config.toml
model = "autoregressive pixel model"
dataset = "Sentinel-2 satellite tiles (TerraMesh)"
train_examples = 72500
image_size = 16
horizontal_flip = true
levels_per_channel = 8
vocab_size = 513
arch = "transformer_decoder"
width = 384
layers = 12
norm = "layernorm"
norm_position = "pre"
activation = "gelu"
mlp_ratio = 2
head_dim = 48
fused_qkv = false
bias = "none"
qk_norm = false
parallel_block = false
inner_norm = false
positions = "learned"
tie_embeddings = false
init = "torch_default"
residual_init = "none"
optimizer = "soap"
beta2 = 0.99
lr = 0.0016
beta1 = 0.95
shampoo_beta = 0.99
eps = 1e-08
precondition_frequency = 32
max_precond_dim = 1024
one_sided = false
adamw_lr_other_params = 0.0015
grad_clip = 1.0
steps = 10500
batch_size = 64
epochs = 9.3
lr_schedule = "step"
warmup_steps = 210
weight_decay = 0.09
adamw_weight_decay_other_params = 0.01
Rows from block 3, named by matrix and row number. Rows with one number belong to one neuron. Each number is 500 + 50 x the weight over the matrix's rms, rounded and kept within 0 to 999. All counts start at 0. Numbers have three digits each.
# fc1: MLP up (model.blocks.3.mlp.fc1.weight, 768x384), inputs 64-127
# fc2: MLP down (model.blocks.3.mlp.fc2.weight, 384x768, transposed), outputs 64-127
fc1.650:486541455485430565529533429495539538509472437478533512400583505519513524559463467473550528557505503442402451504516508480490545407547508470562542386470534552576534554521555515520450495498477532
fc2.650:465510527536505476541463611451488471532505559467425506530585505511495480449499561459461510556508540587498499470472446490518538562499488483477400578524503482432537544542506463485510485507513473
fc1.651:418508496482541481583444411490519496546412518495471471484509457429541455477513459467400493441474519526485535455556500508462540589524497497475508538496427476495501521470404513555521482462472436
fc2.651:493523499514485537398562449588506487471548462501555521533532497574523466523478587500598533524525486543408528547500560445452483480501555509502484453452506487434476456549569547452520521491552628
fc1.652:548594425505506491536559525550465527526433523477481428495516395468611472461559484501460445565488477491423440483494492461513506455510539460551577551516480494561505547513548402558474548526540509
fc2.652:425519526488521522552529472521462557478463465476491564474502450403484494531558505532554534445516517557506515524488458477543522603482511457527541560546525459486466586444604445480455534445483530
fc1.653:445589536555601444461480454504526518441525501503469509426433527539527417574443643418466468347514457330533527449521511537429498517555512630491317509553493431581436608605591555458563446435541418
fc2.653:535410576589574550438525542439523461430458447438468530519476527512601653519608472547533476626443432564471558450558509536464503506522519429550496558553533586453520496478482574580430555466518465
fc1.654:548518445513495492507561523520520518451516545481515482426442459477528450485502441528407538512492537508502485505517501563522457473474506571470578400550589511443520498477498542543516558574527508
fc2.654:550503518495520502512445461495483506505444543504488538511535423497576439526498400578398503481468470467544535485491422467453455490548474510536464482438496456460466524510459427436422513535448459
fc1.655:434520518539415488445441481447527417459528526396492463469584513496483601508424506543545506558520535445584456389584445518438511485534502581514445499542421370498538550546439523403472523456552518
fc2.655:566490465517505535377641474426542511482540511544490523560427446496515443457537424607573506559555508477482506420511540506540446463508479529530499439467375497476525503457528489535582522542487518
fc1.656:590491511477484528502487450549476490451464566502462506534549511582501494512521533475467533449518462543550500477551475527496468473517476564499546542453500623487402524512543400464522474498504485
fc2.656:456518475565540423513592486526448495457573596505503534519508529490460549491454461480515498552456507490474496505433550554513532503464532447522561442541539506440499560470553548553513449477461554
fc1.657:540377527465459456489505451499440487465525503474525464435411466513518519507482584507448570443507529475573546506551540505466440522499537430462454564487519423478496576572511436466524547469512527
fc2.657:493447499488632424456547599539528429471595474571428556528458528555489505554470560454468533546556476511517518471407505560511376497541514450386528535573518554443472485484485514541603464509513503
fc1.658:539437470585560501578541493567493495520608438477558486476554436424527565473518488540398480418555512470450457549516400551465486459560559511556442566408510448412578512522460549451560554516498496
fc2.658:492510490479541471487503532455458427504512450570388477588576473516457454575505504433502496489402476526434446445511507531482504566416446458477483497526448432540527449548542417515494470470519521
fc1.659:457478523516512424523471472445516527458510537443493484459541479434484532472539490549435479528528485478564518511512458519487521517527486517470484530500478498573517520522512494497553526531483507
fc2.659:516446458444467500441480483442548478500557447509552489504505507485518466577476568489538488441538456541508550550550520479451566443521522411534451492543533462523391540521428525504541543481517516
fc1.660:524476543492498499499477486534569525494514564398447539446502507529529561511494572481552481490564536415488435496560539518524560483546451533497458461502467601445510515478464515460403541403546428
fc2.660:459558564500522501449507492501480431545473497586547465473506490441473515491447556412502537411461505494465515354500510482411501505422508447538428588500499516555466510498558458504518560508553489
fc1.661:521517544477503497555525472395516588537600427485494434497593531480467516494520542553545494490547486452458622485607512440491523489444497506610486466447410506501531461527473406549534432501528541
fc2.661:501516503496519529483512596549415487482494494524501552561575456436461497398546458576445457495519580561561429452533423428525489464487499506421435543535551526533513529534483512522530581427438463
fc1.662:459472590590489476380470447441441467583593515514486551445569421489506509510407439533441565393556457461451479472493615463456423465528437534451523526516575515444523496463552432564484474625576418
fc2.662:512410490449503552510445519517486468546539496505519503487557394512504571438516544498597546488444440397518465456571505451467520484558557443467506551455481406423637504448532671565496524419514480
fc1.663:522508442471476456488455622463483438598470449476576500452504431499463400449547491530495419633562546475446479406377418540349499541535508470458425477523402507536417551447347517507562460464574524
fc2.663:478548525593416592470532425523554595545493555482469510524530548401501512452445525514569479423455542473516467583472505463497536468527505504519609533424556461545484485434484536559488449539496573
fc1.664:388424468538659422450489530534355597544410495504479526491532387480477534597554525399387494477590452450448450439492588379435488524451468514573559485614524524522516479515448597548464472559479504
fc2.664:494527453610576615587550475501459490469551399483595535482580504442584557472577554526559421597500631505459552466516510487596418464532589544457468355535422487572459527436481428518516466445454534
fc1.665:489520507587501473512495545503498538459436507539421477490444495505488484548530572450406464428454466587508561454540513512440499486448651471543524589507545456516494562500507505528493536505563537
fc2.665:398554466477466472426448503453449470543524402466538576535526528520451494517452474345489522599500461447438550540492488438517509477542454497428400518460535534528477539500530431540395477540505463
fc1.666:549419485452522485516552519464501472489497452518489567500506508593551526480514529574492497529539503516501427503442475469445514429588487479471486546487510487555460550504481536456459511577530465
fc2.666:464513435476546528556459517504493560494480587551553534553499503392551434535470446506477459536550451471440550543623460497515505606454447506508573499468510504472527392490497482504490471537446446
fc1.667:536411481528514548542524517383526607460445510541611554494567583352424615497390525539371482491431441585449434445357409621546581558441439526579469487502560555475451473466553500494460603400480492
fc2.667:557459507445597570552478503492534495583501431392570508576473513603544413516594475479560505477524509477512503480517465561482555531472559448505539399335532381473398509536559510461395476430489435
fc1.668:552507546534505487536507556499552632509525530466476411520575500505451462461453505465554584501518510592528460473474408524480541456539482386445559489508557587455597449594529509575548493510540569
fc2.668:519522510470596451442570435558452410579490544436470534423483515525524618542633526538472434521458533447415485503492561565490454505431443525548582477423453467479492530442475452404501498541469548
fc1.669:508524532449571413421514467453600561505525478471488479498517459540399457464488475507519552508504544513487525482538529521534454482460433526494454504512541528418519481483466436480502557503541471
fc2.669:442527465579475532520595505490486491467478534566538502521563497490576490584534517582510436424544473522554477569412531372446481507503548533461432521405510576547538513477595552545479488525438512
fc1.670:494506552536509424522428555455479479519487452538555465504550439532469439550506439480586477508505519529552436416499515477537503535563515465463483499525526449516463428516449557499555407510564525
fc2.670:475437466493459514556458549489519494525555540548497518514498501492393498496544466449507489458572470543461588490434469483497512539480458389538427472526464541525510514537473542479472554432498492
fc1.671:498537490522557568589462540507491523565444497370465480455515457485479550378509510416524508614490538457412574455591533483618366589513567520605571443485609537481428495476369468543406477536497649
fc2.671:536575550495327505589561503446536394485578468534507456423452528567579586603492437535503543431530526544563443576519464483419462431517455540514467491536411537577438481562565457457587507483544441
fc1.672:534516402526518499567574509428527469406514442524487564463483516516542550564466573434503475480596415497448435446513434534461513535494578549574458505436493485618511522531486492542477529490522476
fc2.672:480531536567523509430539533452491388514485490530443429567535544504485494462445425485501458555561492495521519553545462480499462480544507470535480583457520467551518418448532477480504507505468559
fc1.673:518522461511558535535430568486439487509505515438522505458506460524535587507470440418488526418500501496407463390477429531473547440479479466614526374397527653422428548545533471478428384545543548
fc2.673:569512481503460508499448540580459505561465522570566535446508480536461445465465555448507603505536448452508501431507518523523438519529465443481442557548460469515575481469433561546471503506598496
fc1.674:437486479476602501608470491513450540510564592434477492492517526422457404426522515506471488452511506464419451514553452460552590475524478463504557528555529491481476504559546498538493505508490463
fc2.674:493528541559536511422509470510493546507386489518533494539491507586540544496429493524591572513506460482512508509502478558486455570490525531477464536474438508477520556480523453476487494590501534
fc1.675:557437520474532524455483467440505497461562552547499534487532475454465515506501546555501461513510471604485529491489466544556494445482457534383487447508470588524521511478489604435506377514613533
fc2.675:593412458480475474539444431454504407457591556477452511534484524577445483517574470445493538511541509546417532495496514522437524506549561482590463554415466506573616501565464557490465437563558553
fc1.676:485515492501465553600377489488586524517510526482547496373511533462421436528542564478490403427522524469473491501554563438462609553471529450624440494477608531498552556479527480437474614481541550
fc2.676:595487506426531412593501483526528492456450546472491421499330530600480464505568510531478509495501496490629511484533398470517508513584515462479572530522472473407511406499524518480529567569549434
fc1.677:425541511499526438570511477467494479443489532530633534454472494552500606463498503564480608528453476542513448464526487563489479519506582407490476422474485564438378457534531484519468563473445466
fc2.677:392576428460486485563480437477567484492417467501537503526584501457468507554466489466583438483512534452460501575552441492465456442536457545477464537463502569436447501320467482522409439461547475
fc1.678:527496501493497506514485385491507493510493502563513495517478440388476416529454495548412538476501378549544503487393476483370460495456504494567522378445447528553458480435451445511529415545527572
fc2.678:532558506480495554581445598540555523509595469513547622426516450534549501484542504500520586491462508510480620506498505498605423493502517428522531477468436541513562453500516522432454553518476530
fc1.679:443424441402566537551444477446545455482529469474450494471446481434397543443511577530427506484446529467503560505485467560490425454501457449502505498561568523461499511549455542475458496490540488
fc2.679:524603528409483523524588494563467499421529437423483589483541469526502490461486472459530479627493418451536520517502487483455500452427513454438414499496559529521446502529516465518478489451467456
fc1.680:407569417449497512440458485408496509511476535469563548514527495429441607399496492475531488517465565520508561429498498464431452399490572460544506451505528494491598487484576561542566527542521543
fc2.680:515481618535500506546556496520451481497471515513425499546457455519515449540501513497474521536532416499529512494577536531580549551425465444504464487452554440440451501509520503486452494531442436
fc1.681:417608459605473485570439474514500490525572536459599491480491471536546471465464376651493531541460534455548506469527468480475458531469581504455487499495490413506466447444465557565554558521542424
fc2.681:537533513506555529613482455496475548414420553484535534472546413388566510553421582519594455463425542533528493490510518534451515603492540508575380532561493529584597484460476575525495597470430485
fc1.682:547408537452474405332505497499542546559393485420516541507510451591507502482470583454456523388538505429548500475596470442480491503476467517489531532393465481590479489426490513474380415575487477
fc2.682:537449529504544551389569503492384494394506526604459530476535512509512513480602474484667494580473570461563464501541382556526568404522414456384480479482496413447609532528502487582498509516588608
fc1.683:568470471570439560487408412399536462566485480538463490506519513525559529541509484454426508484472391483598435499486590557523540492515426554556469490513504442418520502459456466492519465474559467
fc2.683:530593558512554480421458522417525451452532514425522495533542451479595534563446437449440457438490483618511491426467509405445527509501451468513446457545541594495527553477483471492429491519555469
fc1.684:594498523444576496539529523428535491584454455521523405486519492438473536484540561551511461481443460583538414564455549515548475452555533585490529500472474496460516478449647509483481478476512520
fc2.684:489516497491394478445445506414423558428508530422574501470503430463558496448484438509452543478596564536503579430508478480496513527512539455452542562566513545554500454478591428500412474493484587
fc1.685:608433429530490598491428448458472586403495493463419547453507545471611460546520588480529433426432492569534534517534487517449517489490404589503585492485485423509525623413464434523471461586537504
fc2.685:565457474431432537452492555539454497527530477364608508662485514524486504587563490544519480493488492567511545435461547525472513550486539566586612562564484453428485528660506451576416531484497463
fc1.686:443544497567409570559508506506464465490483594515411489513517515515456457522415520495525473573533455576500563499416498390490482546581523487432516552459470446505538482533465542536622474476542550
fc2.686:488544492510489501531536514580519458433453489446532416494551520493463568479499426465494429524556550460488604537482439550477464552481492481535472486452476425479506469627451473538413522542532447
fc1.687:507509480528481453469436470578574488539460570478501557486519484565545527509563444474487478476478545464548441425536480512458457507531527493509555499460509476400542542479529495472573503424514533
fc2.687:464448492587514536527590479576521458506486527597511501415364562527467467495409528455481569385474597520526473572414479408516473522482523443481424534554516567539475459505449448475419602480594615
fc1.688:509459434469462519578498444540476446537482472516457591468472486413436482522493488472478537490541490533454574477543564564542489412497500608537485511532566554549417603436526484454484472649499489
fc2.688:514597436488497495436509525529519438467514558480496404466480505504501443534558518398508629598491456500497435416506463509463525529479602508476502581486477425444562473531487472465533465507471421
fc1.689:495527482567536486541483473503549472569521549448499446469479469541517573444522584511484467458472507501492418578398464496488538541487501535428480498581515508513472531510550500558518356554576483
fc2.689:543496490472560409374514543526417448600471485442419536461445540508512515476500510423507514523458549560480525466545595569456477451525522523558523509372447481451545582536500426573496465574535487
fc1.690:535485487430462536482435523421474414486502507617415648488501482544540449444504459550567342496581395492629472508512510437503522539395492510403451545501593517593500472595500589445592467502507618
fc2.690:493533450385387619526347529445556466462529466507454520537403476439461549429503445543453544488547490471540436519571484468477514485555537512496526435565458465495399537511497406444457560554551437
fc1.691:476608491460449403558368496542585469500478478517446533514448519522619481563492600483535467493433473530490427513487489559500520419494527537524484532523501490483443478510512404432450521448538559
fc2.691:466487462455501513465545490500550575510480460485475456400562473448454376515495528561555454500560440461464466461552384498517446513389518427554494527500548505594487507515522482529489487420583426
fc1.692:574567492561487461474426505562585445538494545596405456478542523453471496578435538375453551458530502462423422491516515583451525510457439405465513468540478476429506478492582575457537551523504375
fc2.692:603450517444569642472534634523553525540623533526415546508683451504422482512532539507627505564527431550519514502522560420493493505503519500492557686524468651527492480540449593447424466569554442
fc1.693:523470556488439512462500532462535500490425531523481516455545514395499578425532622506582432486491492424496541554466515555509510561425427573492405496524488653540508509520408428553528487603433464
fc2.693:479575519608474539501429501442501580437571518405480491439539456515454377479415537504453564544509496586565556515465491486484519516451612560541601498506500511554597467533414577566592547419526548