Weights of a small autoregressive pixel model.
Data: trained on Sentinel-2 satellite tiles (TerraMesh), 72500 training examples, 9.3 epochs.
Rows from block 8, named by matrix and row number. Rows with one number belong to one attention dimension. Each number is 500 + 40 x the weight over its row's rms, rounded and kept within 0 to 999. All counts start at 0. Numbers have three digits each. After the name is the row's rms in percent of the matrix's.
# q: attention query (model.blocks.8.attn.q.weight, 384x384), inputs 0-95
# k: attention key (model.blocks.8.attn.k.weight, 384x384), inputs 0-95
q.263 096:432535520531454509534491582473533478494529546584551492577497495464472440563450490472451480511484532457536510562489506529503538567512479564460560517421505533476567540525541514494473500580452455481512533488484527486577471520467481540480563539488529508511494529448583488443614474472499464598
q.264 098:589473478484454462516554485466537513480479485568496576491441493475557489507500471564492508517484540478488485515489503540527515582569443538509482535554507499491500538464474479452505526546410477500553534522521516487441446484454561473481559558514459499494484460571474505518558495492528497486
q.265 098:474469563570462482536505515519468491523457388416431489581476504470507531458495486452468480564536454526493500491436491438472631486497473518511529522503484510508508494513464521544510482541550437443458467524446501500494428513574523531433482462453491389521465530512480552556629468550516493529
q.266 100:491503439540455529483440522548504553440482508505476427496485459415511487495525555466500483499499488591482503452505454503469486453495463491461514515482516530454524548508489469527480451371490444490481520545476502522505499472563492473555543490424497484532540489527430462554507470463586525490
q.267 097:508443490501513450527449482543512461456439584537476536510516431533502530504501450502440450507522466545531475568449479496484492557522455533474419486535462535593502524504442486565497509483507492523478543503515400579494487408541520565471544503475494461477541510536525526543541555486469486472
q.268 098:566504505512485501402476535481447543520579481514510517487527446485510434470497544430553474483511502525472534480510498437484510424508565483545510494461478495464550426474480495510468451478432477525505490527487521584501435533546489443545501515514456523519482561481585488551418526464507469480
q.269 095:447532493540471423572462479589496520585508457486469475385565485546458456485501466447478451519629405465501470489545526484525458517497501515496551489484627444494541548549546502438450547496434543488484436507522495555527455473478382370470452488488502497499473480501525498460490500474540551521
q.270 094:529442477446558508493488467543510573563488456484511503521519461527552564483541567537485520511489459525475412497501492470487495492494450542564503493493480536476484562467574556557531491462559479441440494473426492572459489439490459505498469473517449543507501505496555533429500474499583488557
q.271 096:487478560501496532556537462521512572502480536473482466472494513466545428493457527469584507472515547516440483459440531557536420467572474530473536536513478509572517517438524565516557456492468498530510483536492493393495481484511462497472491510612533535544534477498508441489409467519540456467
q.272 095:514469534491558467540502501451575574469472569531434572554542550500488444523479434524528530447545483547499473507528522463494492506538446478559467460551474531505427408496493441536496516627422510523499485459547445473479480469556490544446498509522445510484486540513498448465473509430532447546
q.273 089:536460561513519476508435461493573525505505518453590528500465545549548522524529527510501464479485461493539486535499522486533468514488520506535512527508537493509506507496449485477526454488457484512414520405528490486485450484472456502499516548461472429428508531489463574532465483531487463463
q.274 109:490423401474493558477514582477529505501510508529596509492506475496484543555526431513596510515448497508543492540531462505495566453524501556506456444526522510464517505509542560523522537468543422519471516503482535440501564421467458527481582459434467458459503491478530416448452429470470470542
q.275 100:561503520468451492468563574492560503567465556474506456475550474493460461436552456455468467487543505498484466492508477494471425511527532548526571495562496506567500498532460475578455581449487498454531511442493551574533408493477512411495484501500477556492485511502474466447514525548496502524
q.276 090:445464467539456513461510518509528501529463546432455415515596531497481499460526518457499481540519467465546453460447480564505498485489480517517522522493485481567499506470509456482511487544531520495505506466528568446507541433585506430500500499505454479487492482430466544408502492490554458464
q.277 096:450383509475502503490515509544487533466492450548477489503514511477490554475441542462486554483485512526503542570442524574534532451477517522559524507478544557513470463482473504583491488466498485532488556519445462471490452525544476464537502525469522491506481494468461485572526547482483456483
q.278 096:468541609556491517463489537513462495507570486479423496521471468511476430551521532548444478505556466496546507484502481446518499540491545443460523485516583519503486510505445454503481523556441490506507488491503437528490514525539561504466543493528465510557546526542484528587564512510508565482
q.279 097:474539501461547575501512471540461445618424522466511479550461451590495459553480486502493481476493526517526459453532445548466515446486524436455454454482468443471479502472489529547550486493526485452521545592450547527433536550527486554492494510489549445541447449533481487467488479486592480458
q.280 092:518607472465513508498482519456442469460478477506512513458480603479402510502545525539525488488475510565539485457512478383606578522467445507505561526507459518485485447441460475521551510437500550498489430549541513485491495396540518500492523473456516515546475436455454517485475491543419487579
q.281 090:494512538480487451495477508501541487581513473454529510468467520449475466538560522566485502417501505506440483495551443594521397478499455494462548567477509477444525604552485519497444494480492454522550494451403480508461437508459525452514479472457465556473535473528490496451507542465546451418
q.282 096:533511540489532487592482468520509481548417500430539529504534460529454527563538496492496508559523478499525564543468518491533524539533552526480487518494512503551479439456521429511502504522479500513470409466506429485447488466489431499531516522596505531476528529463481462512545559497498473546
q.283 093:492580464539487509521544446496557464566471477586463559506541390525494467528407510529560499558477492442537502552523532542474413542544475461428542455546426446459488491517503566502489460490417465550503511571444518475440490480448561532466519584480513527528544539536475525477519499492482431458
q.284 083:440492553487525510419499570513471510524488541539535448471544460536554517530524496521550486520380505451493511486464483523494510568520524576525475467502478512475487526472527554512485394456533527489480463538488516504482517530497525496552552509523526484516512538498495531451471581488550481413
q.285 098:469539574479493466444503525531587495508505464555482500457419475486538542443458508413514506521502514456546530498433454551587514481481478505444587555514499555574519475452531511509489573541507448490528540464448474546524519483542442460504531480495484503527459468503549484513472544530482538499
q.286 091:486527550480505472558486495503484425449512494415478531493535500513484567490513498516525495500551488510469506496489475547479526520529539540505459496472529493551546445516464542499505515512408549538569591439493487479541484510544555477449485580537506502510472445475538526478527566564475491458
q.287 101:544418472512482528514586491646447515457547442495492443520493570502525427426539512517511506473469451495478486491485493533498582530516514539501504554533448512496496467435504505484481478566508490487576577532496505470398551491587481516430511508540456532512434485547505507469522477490467457479
q.288 103:463535518396474554462514518441460530453504512483495513579482528550484531494523419553522461451519537444593480460502485483494510516487469530461543419526476516519474489551463510564542472488523518511545489510490396489602499499542469504473499451418474509454565514501485507558584530501456553525
q.289 104:568465507450509439525551540478504536483441481519430468486514497515470550500477533490553456548482537525455457490514478489522530484495444452455403477499482487535524481466485512445440524494505559546554515501549543480566463426506571551492435453480540472451518487533515506508433470502480549531
q.290 097:544471507531430509457537418500559473540546452472523555514488421474490502442549527574481521469521558465530528440449558553455555515462512417519505411557488520553562434501555514469473493449513503514539442424508513469486392529472453567539550436533499558466504549541495587511498507451503497518
q.291 107:530451470594432509443542522472518467512532485499449459540517456498556518476513520505468526478574465440474533528480436505422463501436497552478528505459552521529472538521523459463566526480499557544524503567566550506482528454523491479490478571507484521560456503464461454507548503574542568498
q.292 103:490478509456475514502496483565488387475477512476491580472462452548512450462418532503583418537484456495435521476470438438494492523509531464487489554522443534543526516448481595552524508472482524492556440511522525476520512478507485574515498490588530530568490482512500440512504446550520549501
q.293 102:465460456519557429551538538537512518572479510423514596433558430488605494554426488504459525449577420496520516528479494499470557487451513463521539490514454492522451518476533507495484532476513480510467509588500558473475517459489522509488515557454531480466492503474513435548490442473501488471
q.294 105:556538501466461550443504477514475563477508529497506549493500483439529555556494548476466500583472501496527471466538565543511523468447535469558506538486475562450475496480481549583497494526447522530444456504449439459494531540427617528485573529483609488506444487490539520539549473511466531463
k.263 096:508544487441543511513490436481534458525462483427502623466533482558429506543541432439508494487503466500581548514457473485458508492568563457476493572577580468492504463498517551461571454558501475472516477469560483476447471487544467545446505552529419490468553465475533478473532552465458470513
k.264 092:531489435528448546536474454480507545527538543458541487478545512550479533523496452437547486480482543487548513573502469472458449512430527443453498491515494457421532508527554542476501555484480448532497463526541526518482485543500542458525521505477464475515471505558502477525550506489499486525
k.265 098:566537560563503498542532470535469484521445500517525523525461531526512466516433437429452559528461454582484481494445484544513543523510525564493525488508574544513483452483504538543457526496482488469441486477480544486495504486464478504485568556470565488475479537490543565476489457505444511564
k.266 097:571501475501515487469558512534493509482444551541520489555525563502563506476541506527460598448518487523459531464546519486437503517475514530525556459445517465445454486511458516462375482442482448539522476490564576457468535461534532548446520556472469479537441528534428540451573420516473446540
k.267 089:522525438496529511425522537526496473532453503522496517492524461502479575458527497478497408474501544455425549462475515446392548459562471500517483457484511564462508470487497513534487527459504467549505530448494528423424495467516543564468440548481491521490576490508552462498424520548467488426
k.268 098:559456567491528545487483505405481524555522515557481451502474498449556463470521456545464524419515497504456470464549469478533402482471554492467438483482447494411466527485507476470488497487433449465514404522480521555505508508477429490531505528442419519488447570496512531519456508619531599514
k.269 098:505513499516517543460460474496472568480553514486531529479570469477474441564507498606459511549504464489509561501533478508502446476522412498523484493442494479503497458458490522487514477464540555411505531504520500454568513546517527521436486562501466532460544461455521492511526508488466546490
k.270 100:450507455490525511431473506526414480527481476539589453503511625473520484526507546386556517508473418506486511555575527530515561495520473553481474519502536502500475470430474576563419418459470527518530484488569473504517539499548473543498481540470478466504542572465488518571469524470479590550
k.271 094:489445579490509532532424497532499490452512517468582494520508485450491509530493568383481569490507458557508537530531454554455505528463533528424455494503521506453570398527483529546474566512525498564514465508555481525566479479497511540461508468495473526559568507506441559462434501522459563537
k.272 094:565472405515486477398469429457528550540518577468574497507503491552516471527556476521499499446447492558476553560467512489481507472502484554448500507488459510451572573494497440553524478515518483503527435437507598536502414509457472493492525486477470556470451491512480466499488522512522474498
k.273 091:575435479499443510445482649443500546476547425492462504480485496537514574505518489486473512455453481561489527527528499547443480473521477527519495540451432530536489494551456525446544588503503422494497562493503463512484477542560504520513520492413510478507532419570523426434526484552504488488
k.274 100:486518512477533576532488413588560427501505562477466560449521584563608418547471444500526490527444509490536503492395541524546498515460503501580514514486443498470513533458512541510483493488499568491533485477491485497437543560496523468519500513511586502524509576530525529553545517521513486472
k.275 100:533490491459511442532507480444515505485524492558463503514441509528483459560426499487481537522538480523462471571550532508557427510456453514468456497449460543469521516504509505502510449522536509454542448576482487470542449485513541512526526508453464502556457550486436637446493502479557545482
k.276 093:501466517526498447504462532573451430525481478529533403491460516541446533453449433576548527535517475437483456542570495574518501490488518472471537547428495482497470532458489492455481447512539543506502503501509555555540539509552547484472457443599550504548549507432471516493477509483534470407
k.277 092:598480504500503464510458396524551488499509468463543479520515507478525459498520488433441491543474491495483469520488538452478513461528421491463478552543429548518539444509568466514502498429561523552432401467556473476402461444431453515460530507463551463496461423545409548474465505436599525516
k.278 092:548534423525454495581595579486467455541469426584502570506514450558490501481491474536504482556554479468471459543513512460516500446554472499548482499413499556489492533497435452509433389517522502528381529520472533552531506446456546438569412476505463529492473507474502527459510450519452447489
k.279 092:464536457451521489559456483490549418483438513587490519532559515488548513521539489425532526520581509547482467500529494521505508458534505511436445500557563486537459543454550430502578535492470482471397495592488452439486431519502581540521517539523537534510547552403498581466434467450536471565
k.280 095:447477544498471412504571502502506461473436539480541444456520480526481432533455485426437470469475486501541489543534511513509509476505521511464508455485566501451410541449461487557461492459504505517566445475481524498522535535586519521511458534527493494494466487474482475464502549429551527460
k.281 092:513465507493471526471484488420546468488450528537492550530534477533558475503467540567537416531516513555414498545436539449513441471518524544527530536458544489578510441506477518455480407500509481520516537573548440526511542472496498507477487495510477457550518462493598476467559468490448529427
k.282 099:534465513491535538467479387483471512525477476520492543453491424508489559519549492529549447531484508519500509496510543501556501516540447497510449476545451519514509412497532456535541532444520515507502585529561530473489507503486523533490482522450410507513531417475537550518532513542540523510
k.283 096:431540492471414528535547519486487476529534541496487530525492456519562521538529475547624486498457490562533518533434547482521527512486559501489478537502521536400452602494518493461537558531501566506536473459411531494520532499454494571524464467520435524520541515422499465533557481493487514488
k.284 085:486486547500417461525463467462421482485509493529511480520565536504521542556542479429514529494446515469427480445521531519556459470571515474487429581537552487507423542566558551560496467436509504481411509508443446488471492478532436456582477542529533493499513483513530516531562480474495496527
k.285 096:570408460512500489472494510516442504519455496397446470393544542465458523557487478430531514488484455469445467534501477485519539444543460506502432536500532563530578512565550464559502555561484452516415475437531455378556488517480483488457587466479475518509530471530454578520555478591495436513
k.286 099:531454551576478516483466498503458501487572485533557498503438498578445582501538484488466518479539574457464535495538534470456474535548511501562418573579464461523526528556549514538469500532526485443479436494511451508548493503474442412511504470561568484510593449464531566509499501519523436488
k.287 101:536451548473525480501469526498454507526514398491426537403468477452497451499389517508467500497533528496494469528528524496509515446553527450466477480475496542483504534435487524530510440471476466517458484443545513489470536506541513487557533480512514485515493531518533484489436490522459519545
k.288 103:499412506545524476455507441425542474484460535512448606494537461511461501561459446491418467514515470538502505467442535487520451446505466532541468498485537585525518546518514469499479515564490464531566507466486460480533512453565497472518539464535526516463547466601518589528495478513477443549
k.289 104:495473550522508498471579440442442456522539514474536456524535449497447536535479438509511456512504396506464495471461502514534471527464452492461501495485482491524565483497528484521484517526551516486500580494473546504464487471494547543474536491499505479446487519504486481547494556472439525497
k.290 096:489561442474517540472495546549577613492541432496500491555471565504459481479479526504548518512547588482473463503583542496438494481518453529467487536513457515553564492583439479541501513541430512494453527505521469538491597558487477484438462468491473481471481452521511512535461505523475573543
k.291 102:464532446499497502483504473467364489497569465500483514514540491527499487463527433468561551515482477427516531548514422506550519501582433464508508548590499445465488501574499412456514483446540504510442507465461553517504504509504512525674418558514484491434500537530550486594431469494458460448
k.292 102:511526582478515539479544512463413523518544504494474486513465441492408484524485517514517510516441480443411461540476488484401451548489459508527481517448478537473502523494449529487476563444502553483499542525535460513486490497503534420488532454499513564611489512487574533425591495493456501546
k.293 102:505441495519418533481522447520520493523548479441539504497505489455465582561502521531525460493502489435472515534491535441450384505429516459444499501504577459551534474490513477508589564503532521469512471563492500487515532495504526532526594479555462423541519533484509517571534495444462547462
k.294 104:511488484528530549555500500511499476541513467510579509498478547484472530575489522544518499477511458589535454481484557424481508525466551504555438474495592510487457531502428500567508522517458504513551528531503491460494497486481482445514493560511501501519479539556479524514547567470505542517